config.toml
model = "self-supervised audio encoder (BEST-RQ)"
dataset = "short read English sentences (LibriTTS-R)"
train_examples = 26041
n_mels = 40
hop_length = 160
input = "log_mel"
win_length = 512
codebook_size = 1024
mask_prob = 0.05
arch = "transformer"
norm = "layernorm"
norm_position = "pre"
hidden_act = "gelu"
mlp_ratio = 6
head_dim = 32
fused_qkv = false
bias = "all"
qk_norm = false
parallel_block = false
inner_norm = false
moe = "expert_choice"
num_experts = 4
moe_every = 2
expert_mlp_ratio = 1
experts_per_token = 1
shared_expert = false
subsampling = 4
layers = 8
width = 128
positions = "learned"
residual_init = "none"
optimizer = "muon"
muon_scale = "original"
learning_rate = 0.028
momentum = 0.85
nesterov = true
orthogonalizer = "newton_schulz_5"
adamw_lr_other_params = 0.0013
gradient_centralization = true
max_steps = 11400
batch_size = 128
epochs = 56.0
lr_schedule = "poly"
final_lr_fraction = 0
warmup_steps = 220
weight_decay = 0.01
adamw_weight_decay_other_params = 0.05
Rows from expert 2 of block 3, named by matrix and row number. Rows with one number belong to one neuron. Each number is 500 + 40 x the weight over its row's rms, rounded and kept within 0 to 999. All counts start at 0. Numbers have three digits each. After the name is the row's rms in percent of the matrix's.
# up: expert up (model.blocks.3.mlp.up, 4x128x128), inputs 0-127
# down: expert down (model.blocks.3.mlp.down, 4x128x128, transposed), outputs 0-127
up.71 096:610488429532516518512500471520541461529535505505580465529503463489420517592482484513447505405474408446500461542450587498473557585469416550491492496508467531470532530516424468527549543539436491507500488514530501448503442549441519490499483503521537515510480618551556461535445462493494515495496494459439486517434548494501519501514488538490452543488498528492507484456521477475530525518549
up.72 112:484540484475487571461482555515544482561540472551454452517469484476443557523467462488468553452501469484494532601539457486559547492548496497434506463526513487517526574541474501526511474595510483472525558525498470431423527524548497461487451508502547503502471467446450489510548517488482539466544475563461522389483389547502422452496482483457502512471442578558502475526552503508504550473513
up.73 112:546499552545606548520480469385464467447462494469474482613501484495525533488505473551480469504597523559510468530543453533492479612493496475523410462491529543502500441501542451501480556505504537511467442508511511501497450535417534545503458497521437545515540524478491478479424535516485495507467529499477523500500490493512541451524462551535534512447487525455412444455565443530477522476528
up.74 102:476478493463577475509506542511508462593511488479458475592428580488535471510558500499521487447445415463491445434536446490505577584473515478488501501430504482438537489560529522542547468466500468514579472500482480465550482495506499428497462548500549545552478487454460430502526564481507503514493537461525545581509457499501548512556445504474441553434529481581494503465538493478517508466537
up.75 076:470439500523479519432524535550522449491520530586473537557508494582490489440514420445513543502577523413478466432440500554423475476475534534498509487550392491504481498549504486574514547515508451536486494554513514515445519524508529488482471496489511476447443515484505508557483453521514387488535498501504480527501579427490571448469535470500547472493477495539442538475536547448538561508519
up.76 100:540539489484473533443492524523525424538486536562501501525489450518491524471504489567531461524473483536469554483516435514577425509462508441531460465495537496472559552522506436467498474600483594489476436437540475486495444503510488444504510521523442573465400534471488483476492509463497476515469571479467540476548466566538452419582530562533513549509554486503444465433557506503503505472526
up.77 096:453475442536526457462572509463528534480521503583441537609532513458450439530485531472500514466474488522483465495546486598553487516438446502563458494470519464513479493479502541479582459534527517518454548477520491429463439459534439600528443530493537528448407516590473509524508528536475521548484509498478561504499533440475556521504531518461434451439514522495531535526506457474475484499499
up.78 122:523557564551492468471451443558463438517436454491488506557467431544565476446572500530468522509486529503526470511481505486516487510493475484467546593519514491523597449539481565488492492595538514501595552550522488412508499493433464519493492494481440475515487537488497465531446472468509581455522478512483480499471469418468504510541441531496476514526498450571453515483410538502523572470462
up.79 103:546587508483517480517530515456569442553435477515524509548515495451496442462523509520458448444554548495498422480506527486478463547558507438491432559415575499535535486442463409537506405459465529576486512524464478516453548496533494471473499490559545555515567533528495457529549510490529556506424560508474469484537479433480463497519563493503481471536538460541454528470469473478479509555502
up.80 105:522472513524454504414470505528551575435552461457538493491503503527429518533485533466499549542505431535537478536486465493518606481501514516459534529480478503573506434550498501550590423464502459515461409489441502512491448555452535440569519490510537469491566490496512515540474472457555468505494550527475451488461533509498500458440522518495566489519507553525563549468470515378467467494523
up.81 104:440523505452525549535540516574533506512463450531524463491452480438489438486485459463489466440529495569490536524557434533499459492502605503519596463432540451517537517565490497535471497592492482500517489564517478488448568505524545468499482463520571487574451474489423464560487543442525448463459489526537435512505501463484454519542500488524593506429446481531493479497474576478498508494473
up.82 093:619522553497508493579500440501512507505486501506503451537437407475475537485498489461497532584518566410564533501621519461511548425566544520507471493510499494491531504499479513494444487550434473444476463541536454498489569474513464458472416501432496492502492496496495524550467516508571496478475493622513527525512493501484491467444466515490490481502512451465503517537480573550524443458479
up.83 100:491488449538546601484506567509506527471486474550537498523492476532486465505464473449470443479455527485484509443416447538521483456424536535500482503435510509510562500511533535503483485460478479531563564536457579446481439448494586488512503461546581452520452481482462474517529474478552529484442553552523502593478499454494488530453570505486465487506454464597548516551470452464479560570503
up.84 103:545462519505465477449465555456504507480487463498537478562502507550546406518489508444448494521535461520539510428541444519481576505557532521530502496479476524527510467524493513464523440508485569563523536474446467499525454448474474525561453432417467429508468504490446493413460474566527575517466544481538499497490538511446565526500485543501498505558414461523526469470582545544439552538560
up.85 102:443432431545456467486534526488521490491536542461456557485450492474530500456520484599555551498537455555543531471567539545426502506515538547504526502429474529464486480470542543456456470474550552504560499547467439505452501395461517458500541483454521516510539495540433411534575452519516497545403469493503481499526537547468520451529463427521509506530523487525535438531508505526536514473550
up.86 091:546463551440473467511444505430482482478494494511473545546516483504451455435437549450466462516485412540527492519529556468419515490438537467529587527510549484541539443493548490491535502499471440425528515452562469567524558472533472529508469519567585592472492487515467520443489566549548540501588490530468539527484519495447448499518499494460543482510413478525556528519492489504476520456476
up.87 090:438487495495525485528492478446448520460529550487460548528492480431550520462492480487485531467472486577561545496442469509470492547442544537570489514489542502490569475587458516493489520477508480471499530428512458506568446438471543471533523453493425470473534467562465502508522482628516505498504575494500485579464554484434517578565474461496524516469535585453453511480499482463465514440435
up.88 105:474442485527447541497431484525499454504512575439502502514497517530452543554526570461459501528475426534510548539539522530489393608552488480554403587524465489503525491536536484546525552485466461518443538507525527491494489418524543443474517442572442452569450514534481460528464508499526478484472494456476553483532525578546457469455513547446481458478516469494539504484503518516510517442523
up.89 087:464532522544497546550477466464467503459447487492531481447467572388554523464594509553522480524593518557470455515575464547579503473535501532476477527504508445514465552499517477492563427554496553531548557465520540458480468516541473510502438499475456488508460467473539436461486477467457516458494532463476462486529485534441433467512573462475516508509509536557492469570492479509428507576449
up.90 105:503516449587468485540498478473495505517438446557496513486532486509499416418488471495551533480506430497428506447537453441497493489451412475559483498545464504488519525521483511558512572419532480510542517525496531527502494511494426463560528546555489495481486538550566481500519551537445458451516534516485552584565563498479502510473497562517440514541474480562555408477456457487472533415519
up.91 096:511491457483460524474475512535573450415533515468518535539425524511497467527489539549553539511405454521425464460574532514464486442452493428497574491502449554503514578530498483475487419547458539499438504488547528444555520478445586502491544505476553453534500503493533555457443486483495507581509515591474510475428559454496474495495466518538479473493515482524543462475547500564490463536477
up.92 101:460522551473561466494516499489588554483417469517490489512554488522521499570520418559451504445565476428532507482500472560537420479494556517557475486600562504450549535518560494485437467478457516466424472494478467498543478457471556454429434460507524477464461506435463529517482530546510539475473495474470469555532523546487530543586538547422526503513484503445504490470527518518493448492495
up.93 099:491525443435481497475478453531469499460505511456556558522527452544524468472507472513530553445498475521464539506450425413544574553491460535530482419497469439537510531488581506502418516432514475529506468516499525499545513530496478539483489477454483495503514502517482493517581511541536452570563553541513512586395569482481562544504457369456517472494489491479493492550453490487545512493523
up.94 108:472562551449461488493536516523466498388496512529551531566457504502565465487534553484497460475537494477543498541547554493442498443492517524484476495492559482543514462519421563516550464525430516484502548527507484526544522472505506520487481497512494571514473505552499474396495510540466549540486565491521428408449494456481502537429523470383512516547496493474440520545427568478545544437500
up.95 079:456526543427472582475563552441495406559503504507446535457454493519504541491544480509486540428469529477530464481549509509404431457525450466531403519511557517518494534484522512502491501528456567436441508539494560553505488509493497471509576491500474464472505469459520434468479544509490495509515507472485532405466503531489545461497458508510586515533497519472428510524560524519553546434590
up.96 087:570482530536443531540413509567519556554476496514496462479512593456479473488562430534542503497589509544448481569517439587481446479566437522492403560478413485468489502443505538521514492546512485437457477517464474468483543534522471449562495494506478510519467529543561484511517455518418444478492472546486456572560465501429473490500489485453499540512483533454495515519502512498521489472485
up.97 092:501552420504498540449518516552511531469536505509505484490504518547515485557494548543460586486494508475503521551529482505452485540462494541481487485423428565433492538533431456529503530499423489551475546452536499509497409456475507521531484490571523541455533524460482501483519628544569532489463509486472459445486547453446504451523462574438433416552475485521496441569499469525492499483533
up.98 082:487447507504465487542542486503517497501466471517506506417515505526511472534468531472510461501524453475524466481547560406571497573420526429458472523497528476542513491453494431589532471473511550497478470568490558542486527469526510555411514554525520584518476533505525489493503470500466514435516470396514488593458515499540567493464514560522468462499425529522417558510463538508577529504480
up.99 102:467467562529508557532502482559540545531595468484458511509491459487578441451499497461511507480478519494496517516460458481460531554499556412582476447483468508414525560541486513584520482546506479516572453438487487505525524502472528477534512541531514590462492514533482460484485558528486411439488519603504439427507494493503511453505455524433465539540492493515505494461522436518524496419444
up.100 080:535524476541510551586477458498557555513437512534421579488488570479547488546496487552469539511490513493507422528450521459511506487523491483543472420452574553456482574486475522473464589564440540545494499540484492489556480448506526477507489538577505464509466600408509539468524514422513465446508508455522480395474533484450499472487490528493483458451475487505491457502515507527499523437528
up.101 113:495512514447486519461504483504551553515416509493560492471500452495479466468454540495489501567512544592507521532453449497461441476501508514515560549391553536570514402485481517518521509484409536479531496477542429463525500491504496513405467525533448442522432547467469499523541506485539540518493537538487463547572485531427493528515553530497514500571549473564462407494493531533534503459452
up.102 098:488540597445529485460411485498506502473480465530557504499504547560509482432514492568486557517479552479431467483479508511525459472458562545552496413503528472501541530591496479536448526474443503475435475524459444467436509588440516538518517547463498470526485423460488542516483488474584467546430560507513450563533485554479518505451557498455482495535546500525547520470561460480457501494538
up.103 096:470463534507495462481525556518451515502457465423516484403440472495541521558527492519518470517528555549518605504559470476441479518543533475515486543546479512524470507463502555531472529507474429490475504576538497448496542479496540491485506434415493539471507508562498403470535496424429505434483557634525525485500512498502515470540496510457507427522477502451537516456486484513581444508538
up.104 091:472510520486537484458484472467475541479526477508473519461594556499437491453536525508527532491580574531449468492516506550476509484513490394456477489485579432508521535545562517491567483531578563481550548465531482449491421482469503488443445461552486434529438528424492497554483481474460497434511502503509510478485520478509574463502530522429495508575552516502486532499463567426476530486587
up.105 096:486544542511489538494563463467437556509488479443451590529462458526442470471538473553491537454498585564462518410511482512535522479381509501457493506524540534527539501493541562478473523553475529517548443472461476560469388568520495537490526461459532522491551550445491440515553534461502482512442452529504494474444503455480513469487535502546516500495496503548531422470518560419518487480501
up.106 085:555502548467506463456563519435440511524525495450423489542521484492513468454446412550466472548490547493451573562516512532445457479541515576458533497461574566503578563430488478405545481522532490341454486516503466480513493513507490466528503480494505490541521479530496507472572481511503512525489510497472462508525487495552497499552501496499492496574455498508494567508536526423470455462547
up.107 100:608505505474569566549549504505513504500495493494485522524532471463519451576498534470538554513484532457476489468450485506428476414496480519509541452494437505415547495512521560557519489517557533489532511451446488521511524453495520473511578542490457543484419441517546501555489521538501525402530498556499449454540500475450468374564471512571475493461502539469486436492491478437516466507510
up.108 111:517480517473457472499492437501475478501514525439516546570503508460523432504485501489503518486567537541510511515437481560611530539542445482505429481475485526537529454609547501537456531554442504494591496501507514487563550485538461507497525476462496489463493600488509499506481482444448540417456478420543548495460541524447501497439462453526438558536489444435455489466465553539484553515522
up.109 082:466494521530458511453508545505469434507425503599488483428532494496527467482469418498530509546517475493450539480453529491522474480516483462466501497553549540535512543448496598531455501525529486434636500513500555512492519506482575433496482578479478528499567485539476489477564462449475518582478495535501496470476497449514578519454503514550450536508481469509406508497499539501484401445517
up.110 100:538537556549472538448516491489558559505521494555523550487463435512543517576517442564490521512470532515555519552513411479426483520489491494463433452497529490458505499458472486522487496524495474424441449433513535535517489489538527476499546487446546537485518541439465513576600527540482408476444452425516411486489518556482511497441496489499598529534541510461499537520474481465510480431492
up.111 086:522460507478456464490548488499526497418429473493569528524506473489489448523483465451517499468480417434494555501517572471467535466473562539470565555595564458458476455582576557508523537483509437516536448535492492549494538457528461500497496450497500520495552521548520509526457434484483581473533500550480490505453525561478546542473402463519481427483474529517568549502540516553480460462486
up.112 100:494549460492521468512520546585482474443496421563480429533507474554480535508448490520409469478541520535488472532482507515504534455488547490485485517550532553505524564472483551531503537499508477534484471444451554571486517494494471496488423529542567523448487561486541474464501483526539574434486503471492440485421513562433447385457515526514444514524448538567572496462462530576510524502490
up.113 099:513470493557491606466462495532550507501534571513474463542489515485531573426494470490489521534491526471528430568564462400498482541527440462524523551468494455509584497551506497510530478419491492500514528504479533489536449478571529488517404525595490513496447463492475461447489526425459474426538531507452524504524548521511552535546549434471477489482471463478447525516459506470481581497544
up.114 113:529489410537493529551471540528481464530497540546505546524468494491522609492465510518520540495443510449457490524501438497501485493502519452459374448480507541525494545499516548411516572533455512471528525509539481477544513447506491448460495537463505534501532536491426492448447495472555520510563508454518558446490462544504457520551470434520526500485420462575442519582550471568512468540438
up.115 113:469423445539512471508475488583481510535495476501450461484500566451481515510449449556396469491514466409509478520470555473520426490508511497605525491539505543522522502554451472508500561529447462521482496528474517469554461492518537544564520504495517526467499498450498558539498590515542517512528512584572474436441510438510487450458523612457454480493553523495429481493493491444529524495525
up.116 105:478455536485533435552480507420496485543437492547508480488538505501484483432435504485463505436520407450490524468500562459450518581486538463500585468510522503436533461546443543472463531521517524508563543501515573485552532465523510524552486495486521495473436560503504479495565504494465606532507530527550491512511530405499433479573472517437528485575534448555439513456489509460483484536466
up.117 099:531513456486493480516454490483578503450466433446454555465524442512521430430499464552523511501514462517398491467526449507531470556532534502468605547437460525481571501527467565475558538501513540503441510494475506533502496524518509528576562511521517524513492529538537465434560489579455484481421504535523453509490480484522456500502550500488482482513544572484459491462433502609470501456425
up.118 116:547488449479469529484428568438476471490496516515535500431506530529452538473479514555447486530486504548587501479509492427480479451475469515473496439562586515528489408477517446508470514545514591517469517499460499522521435502484593495507475501445498512479460556531520589455437478459571510526435587572463525533473519528494479518520539541530554475501532550514478430491518483457443500533438
up.119 105:477462583540485480554514509521588434540508517468486517463419421509534507467499520502503415472511501578442525500499508438466505466555452572549502507496509545479438507552491534422533537440468530523524572571472567480474499446499503460562447471508519499546426510531498525474524530472442498488456525560545551510482490464491423533572524536491499521507453458474469533493457441470462547430534
up.120 112:548483477532401518491499551511537471557386437510529490469481525490533521563507542466515550546477523477470538468596480478551576506525563496508457476512522486457417530510490520506422509452422517549486584474518466459444539493502471488485537467512498486492537539519471441553491474487474510440426434541487486519454535504570555509505513504500449521483535433546478542483475521531556447567435
up.121 104:419456511499490533517581499499383412461399482468590499531466501484514492478549512575488444518421524547542527469511525495467528518536407501528501508517503499499530512549518544465509480526464469490483486489477520495503471528511474523447458507454484508585511525480529480507521484505467540466510433494565478494588595460459552497454525432573510483512519509570483547473510529432569500446513
down.71 094:448445509534521478477534481502538483424416539520488541518493490488514476492487470492513467387526477536484537485500466535558444508489494555426529417515581539442453542530451495494476488478474519523574500473440516556494541505501501576524477599526513512489440517393464513512505558422527494512542531539527480505526474581495527493493534444478565545544537481530503440513473435415518534465502
down.72 099:521515563465542520582555536494486518510490555552595458484456538520464443513443501504466580515492437529568466462480495484505572514536493519498469476452514539499495568496390493494530414520537526509491552399460537440524465495484439527509502496523460606495456511529422536547499417564519489514461461470498490533464525495458495511442537492490539515465435523504521533447443471522522505502470
down.73 101:574437471561531526453551489492445514454494452499475471586509423399466481506520485489517455497504480492448547558482527505511529522475565472492494546478489478485484451509517493533430489431438442485575549563430520509552583589565503506538541492531552496456490542514455457566515522491449486454540513468481456473447549572455459474552441501520431491479543525495557500537507507482523514524496
down.74 101:511483528448430466533530467508492556533494540524472491481484433464522508464538532503408563543466507464520507505540558508546483535504476531520436510516534490513480551593451409520499532495548492542522497449557541473390469450538522507488518472483423490506536489524538484496502481484504546536476426519539487421440495520542486494515521544530564490449405582464523486501473507433419498519597
down.75 095:454531459541532515506552519423508518534463472443473515490482485483533520562568516514507487535512512454481543466467513448504557459398501478567522567518520606532495501487579568560569490517494499443525508530520432436487519474519542527518493461504434534551504519544478534449481452552476470465478445532570496423547521476513559400498487532500477450456504501465467499461442563495482421521497
down.76 098:597507514580500429523484426480466504437532511467507496593513423471547539566560462519489505536563452561584460498524531531428477538484466533480545528559509441484534487515501512515491519456494489473556531467509528507560463541471446483465485471492505461502507414532461556505467490554550434429453534595460497535478486480472473493499459505525494484473446475442495533550454524522489427493549
down.77 106:452448473488437513604558516526476492514424492508515444511484575535464525526577459493461499497444529545522561451492554506486545474501508438455526470522538517528486485550569471497522485446492440509595500443531543514479539587476426445516555408532492536458488479483528498479524553515574423535510572518490526492510513463506506519495459477498513467496488568431430517536428472512470504457477
down.78 095:472507501439535538452539478523534569461557462556478440541536558451473535505547491546521510572497444511527402525461508501560496463517476543489528481536539490448467439511553470541544443481515411426577503575449535465531530509503538523484510528505496538440417425532513546424514474539482454487484514483500542442499537512514516474403528548570509463488453487500523501492490543484443473511547
down.79 090:513494518527511480515502493484495523423443520495496510479503560492496414481537516450507561475446450448504434560495470512457518460517492469423489514528505498462472470458510595518468512404518519531533517459488497499511558481508557467564548481531491481454554514446496453552500416487512503612517593483454560476472554579544463492477585486477534508538454416519505519490463547552462563543479
down.80 101:490492540482471545473462420482466524454456454442514447503511515553479461497510498544478488554518409517485510495458542468556543472486493489525509511509520458547511448454489483556522471505528416575493520519468422488488506559618543528543535523507515486490595517519477496590583473474550478559407442468500505457466489526524555458460495542483458526475567485480554515523488430551473452490559
down.81 111:475484552425542484516549514476516538521500453549504436552509447547545486501577547434521508484418504512479502505532395426561586490504532476562518509469541544487517516472468562488515495500443473463434493479529554465579499503473504464496442458578490551513560431487503468516529499551479476420517501533505440547500428539441541579491528506507448543524554496475499505479462443489461511457468
down.82 092:526525471535495506504479534544521479531510494388542527479515534506536469580473536440545436464539503477457476448406403508522479514507506605514521441463507504458506497560523568514475508506508465421452490536459510552556517556511524479611593432496558490511440487503451436480444510475438460494536472476470527467507498520497514522530459524495538458413501487536493560542491531501489516526515
down.83 096:497487479478475529479445466483499456500470413483533526531510505544474466528615493440552518540476530490512524523519518442476504502478463447508484581476514491501476601440481549507514492462487522495525499531516499584471524492487381492464443372522544524489553488516477559567480594474467503526499526487566555434499503475507486430514533492558438492518494494498546542445559462544446510461479
down.84 092:522468524518512491467510488430477518506516548438542480527433471553506472474440484547524567481472458480522520516485454529548520484558557522441411538478488524484557468509549561481562574431463499486477501454461500528446547520484482466539519501494505469489545471526460545447482445554430494603573444472484504496422503553508526424561515515507551472558495468507530585453492567420504487479514
down.85 092:549490542458519527481453525446474526456532527495545498473452575483502471397500607474426466486454494488542522525498524456637463553528496503513516463518447510447550488552543464535521516506438467531556540487503512523510537476533482461405394488540545542537471498509513512520580518537454520478454455474511517531489436532468513480474505476495485505519519441472451565504491587452505518450481
down.86 096:425508517449464506488505537549509429455390521539528482573478443530416483544479519451541554494520521452441484503493399529514556435503486462453465514527541478507485489579520481490498506520561558472555454446554483516521510526515551483504575473507457424562485543533427472510496568504450496552490464435485519549509520481532486513466489510516446529561473465540516437514552486524534557445480
down.87 095:527494551453437531503456518567455476551478487426545468499481488521467424553484494542470470478525534401576551512524453451479565452560516487546459468545456475513459471477527529585508489495470536518458521577493510498406511490494541514550492446544553530542516520560444467522527514568494519529525525464436483499483480467449526531512492423439561488546471434507491467563489515440501580471507
down.88 095:475491511472528523435522502556444497511487459579514461541506492524549514487512572469490432530454523498524473521506552565515484494531527481494450559488509527503475518443514491493496542519544490456461550507549462570544517466413428388478500522484574485519452508426553494501574533462528525528478508539499609488598454446398527500522464456541490532465502487436448468446464493531520482527501
down.89 103:502471558594512467450576551583516476517517493494499434449488514450560541454460482567544521504545534499552474523564493491525501447476567467445507460496501430464412491508474471490510494442470523477428481532504498466515529575580472436498494539483464475448514508556493500474537549467527423439518502489499461467559571471482518513523504538445568479548438534465455508513422544492566490508516
down.90 099:534534530454508394461449538516476548488459467519549439447452480461522406547533480511503477462521525541532472478456498567504476453582490543496591508426522542424496482504506544478503476516505416446573451526500435466576514492505484511548533532535512478542438545524513501479464432500416567508487476498459526503473525467477453503562475525562487554495533516524568501489462501508512566461544
down.91 097:526533450449525495542539566508520495516437562469447476498506576539489472467564359503465493485465534510463506547560447493508471479502515524557473504521560474426510456490485504488537437515429477504494576505490475515565473535523449506487514570493518483502463457563491501521555422537520444520486513437576481454442537517485531503568410452508523509491434544522478582509534499506451455532497
down.92 107:545501508470491504457500445470619530539499504516478460430496494453523531571481463519517576489463547442527536455468496391465479480435530507523508594518500509509447493463519528465563474497459536504430532574466452462527530443530454463483543508447479531473477562436464539493515505497592585531495485538584465439506496507514501472478500485514513509486439551476539500585519503526530479460444
down.93 110:421556556559458510451514498481491550517461524391489507508495483541520478551504437587457476471473499441493537488461456558499489497540502467568440478498417447502482508556517534460479602469576540489510539551509459509510491430528536451505460435449496499477544487522495506521522499557481473518449452531543486518538534512484443539595561455551453493510545458536491461503461474506482593516504
down.94 107:490544516497555473415518497483506551488464559497548421536491481529526517471505449502545507531471495486488413488487540562516500512444420530457469478496501468532520490536494438539515508422444540478486537572569479609544544511466473525525478489393498445488404455483479490488495499466477529554468448499512542513493575548488505487517485532527573439576452516483521477506420506499448555556523
down.95 102:512424491491461521499501532564510457493526444506541481564503485481499417461438480478481439481561451449530512465510557502510533444434559412517546450502506573523537518566517494443528459537546525552476529536465461447543512535468539565499506438495455580474483498531589498549543462497502546503549468509529483482454452455491491493472547486413583440497457484479521458492497522596473490522521
down.96 098:462503507517418473507475536546545458512522423525517467503573460534472469491526473546555486538498507397481500441557506472516569487516514444511497486573494496466520469535452565530425498501518487495465487525562514537502478540442444544469502466407528400458566535535480536515473580528503546467511608486447485475456463530511455539559511481532485525466505401466514471505522496519524481546447
down.97 101:499449475465504542513589526502476535540460480547521523513532536491442510497507557466505421521561510514523443602528530486467557592501533497486500500489477519494519487436493494537510538489443541424493524491447516460489489412470542551462428516581456608513457504496477495465535496434478452510535467504600454460500497526540455529491571479442492485574438515471477466469433511521560490484490
down.98 087:541546542448472451462467461569503447447595503520436548541514470470557537464501489525553448542494543554567520483551465492533500530536528468548533518486473427521462417471496479494510540447493463524550450450526488521536475455506534571536594494483552467499529497462485420515447487544518479487520568476442503521478485499552535557448452471527532579441488482423447472513426498479507475519504
down.99 107:485414474484589468530515519486555499501409474565483513455518538483523535507489524519501540504506533563433553554503513465449460592447463500446543528446463505497461463429408464499479428524468448521497544500432529502481459513476543556441456531502485467511541498548549472527481503430535527571479460514463499569508516506469486511424445542549538475491580512517534484530560500442491484522560
down.100 086:483529473464535470482541479469529477465536523533467525539508408499443524484484474471532533532530518518536497516624505509531495478464508476442429529457508491484562444443519448484525471446517484423480385488500534536472501504604523520495526516502482542570460537572478567436524475544440532548564469571493505502487461516470415534541521477418518502495433474521500546523472508472485456497569
down.101 101:438545505450477463560434453457487511543498481503513528513461527476466439484462493488549544476542457467559404532482539456478570492495505532480589545489539485518501452522509455506520529465489526498578497568480440406550521510496439484486512460519499509558477554552498540505479516471570475466606518494477459519537449482515467419505547504496428446466515551513570482569488456466516564560521
down.102 100:534438469455537463525454513473488488488497470560520488466555427495489435559532526496512483498502500576502496433496482521496454506547484491516563491515466536589486489503468458528541503511542535486418513503570513416520466498545531462494500537473538387474424606516539522525507500494510486435515368568555541459481495447537461518470526536499496486531487494486388528513489524567529495503490
down.103 107:480522480483512538508442536565546545455444495576475538457540474460477587563488518451493469450444600544461519504533414524537516450528572446543539488492501470501520543494451447500466467517477603556460548506506471527532461446508532499461487546463498481532484480470513457445479486483487440470460508530545431534533539521445589454469477474564460543524500463478509532535521566426478481490494
down.104 106:499500473599428485476554500535463518534450454466561536457490454531504441527547476473571456536442543494461517563538488459479518534487472481551490555435525481436454511524554476483445554548526496497491568487535529469489422451494435532400524530493482569503466517463456500444521519445500543486492534491490517583517535446469555524558516520492485435469505515519426528524590507449503548532515
down.105 109:468466540516473486523540510447591475484493553500488432479500437430508505521506502464540522467459485551504528449437594530490464487491386506512500516495527469512599452498530517510573491528506504491559449531445548524436499441613519507478555531483502495503507415517539462464521445499514461525519580541420474539519468474526482536586453519464484539517500554488462527420497502482492507507547
down.106 106:425471493480450501495481498485523501448503468492524458522441492512579470526531519453507471537473475446576472485571499577553483490509467504518477479479477569575475540509536493560469466484518520510445545412490496534519540534504530476494483534455533463449554562474475504589505541508455537516401480462556474486518425515495493538519492484536479561487573505515466400435524573505590449488433
down.107 104:415523425445503475504465445443529524483516553534527508533511527569511539515469453505520561509507496518498481515518546565483489507461506453497483447493505539468459529404578516431519414523534460512561424446452508498468547480467548497508476553471475541515489477505557478471507478559462558535467519534455527499453533472470502569464486433537457522632501453548573482538485539455467529452481
down.108 094:490550457516585475463471531462509503545463499497474554594503476481554503431596410529462517574446505521446468506431454491529534568447524498558479510510463600482520563471476541502534529400495562528467537513476509511509530561550504513531472403523469393496497520556481564491482513474472488473517469493489474529472486453496488458518492479491535531498495511521505433439515470521544473471553
down.109 088:496550493463518521456494493528463454452391482483476552383395520475458503599453499480503513564553531498494501413514532465522464476502538466482523472574522474453509518532488478499482500492485572535489560443459498461534432441467582486597534528459501513532466571437513493511483516534525441493464513473583577523490507503487520511476480502483499509555507404525513489502519532538498488522522
down.110 102:503525490462519545457514589496486494578450508492514541497468551467510512485539467541509499489553496547467433462521534529507481496540548477533490454507430499509533534502441534491544453468512519414545509526459471548462552548487548481492519538570477473451544525545405466429605447429550499516437457487441488566479465455501473503539456557492453521467503514538501524390516475553573485482521
down.111 102:491416502570510499506487491551463561446431457442525537513473479490504417549517493438523488495498481527495416428504493491502553461487459545440553471537510473497532572556555477503438519449477524529503481425493490578434500542481499480551516523539424439500483508498494536575536527544498460436567479589516531495523540537489492425467445595508544512521493529557517518531499512459454488464479
down.112 094:504494512456526528456522537517491449487464415509530481561421502420531525454546449512536549499500512511516546485490472506454577569552590509529549519492499516426503490498466467491458474542578560423475468480435515488551527538544588520489492413478531490531505612505481508519483530492548484483490519462462521515522521434513555485446550486475474529481475459522455522489443397460518522435477
down.113 092:483554524550494488438566527515514471517514515413470538495526509572556484483546572503445469518527479492540503481493535424430453487494558493523477522518473485439473484410434498463464498536513521487488548494561476475531535595491530474517500454501510490470474535573485525506444459551541542567436538502496447491459458578516475527481418531408535460592524500462532540441504467460536511532552
down.114 094:581483530481528502426459509511475495521494457481468549507479502467461519425446514521470577419493548514534483455391512490538545466470429444498511506520484428514454546476555421593536493461525529550435475494457489469500508430509488509489494490536547550538493491570560437415512532583452530472483564485521505447511454521523478462512536524541518527483514519570577500515510520531487531448490
down.115 121:472520452540456532467476533559561533430482516540479576593479493470452490461439482481470502444509459535519421488506502513512399569491510558510481517519439499493541563501530533523498496483431486546478500535413452469469497547440578537547448461554542457483540550472517432534463540549450488531508514450494462520478504549516581447540552482532494519508484457545424510492531550452494530466493
down.116 101:515535480446518586563441533547535433483471546513490412500471453457507457505549426447485555507467549449510454497488432453545560477520475514556512480521470529528502506518535470492480506492530518470457475542471476542507550600463540469501455496514534505507430527431523488449491459480581405564443431521481526527512549501522482582477517499570487546480475535441588521515529492471537494497471
down.117 097:544525496494468499443462491500523531556477489560452476525503527449493435476496486460477507500540555472538572506474537482473476451499530528473478511460489488512490561553555497415485527569443442532544459554556507447485416527512399410499512497458505489505622464513436535538525434478574568521452503440445508512502551536492501509487600504482447501460487465529554474563483518516503509474513
down.118 106:466547541408435432527418515462536521496487521491497499497452470487471483549440467461426519524547496450407462500551497512493525530505587481516540547479502535584518460488488468479446532570521507508503503568400542503494511560470483532527512544489438397502481529502519473464537510520542533494486556523477520452483530510459489545508418483523535434490584506492430556581538491505487469510496
down.119 104:456494536480523557464441501518450570483518482514502445503507456527554508514485594474522540475459535423467556519568538571526485532507516442417536533593509483530529457460440500553390456434495490495506520500481550508485512447491524489449479483477451512526467513520519512528517512435548537529468554532460459505516552461568552442441467400511488461504525534483482461503498541547543498570445
down.120 109:472477510540475528595496516522475388590459448425490496536519509544475522451428473399523467503528553556447500566520484521548563524559487507515482458435522520475505518543448528519521558516530497502515493432513541448490508532396485464515536505498511493489448530464514430555460545530530536524508476450442488534526513444509498474452550484492503529477476459556466526463502560570549446487449
down.121 100:424542480453501586540495535557466493511550517483494481521525559552472566453430486543493569476484495498483476446532543521505518601543534496452517495529544428466600535466514523484456480540438459470518595537518463535508524483510485524507559470512457495438419485483559499411494501514491489481434496466482481543425468480506524551448462485493439506593529463479474500441480442524513534491489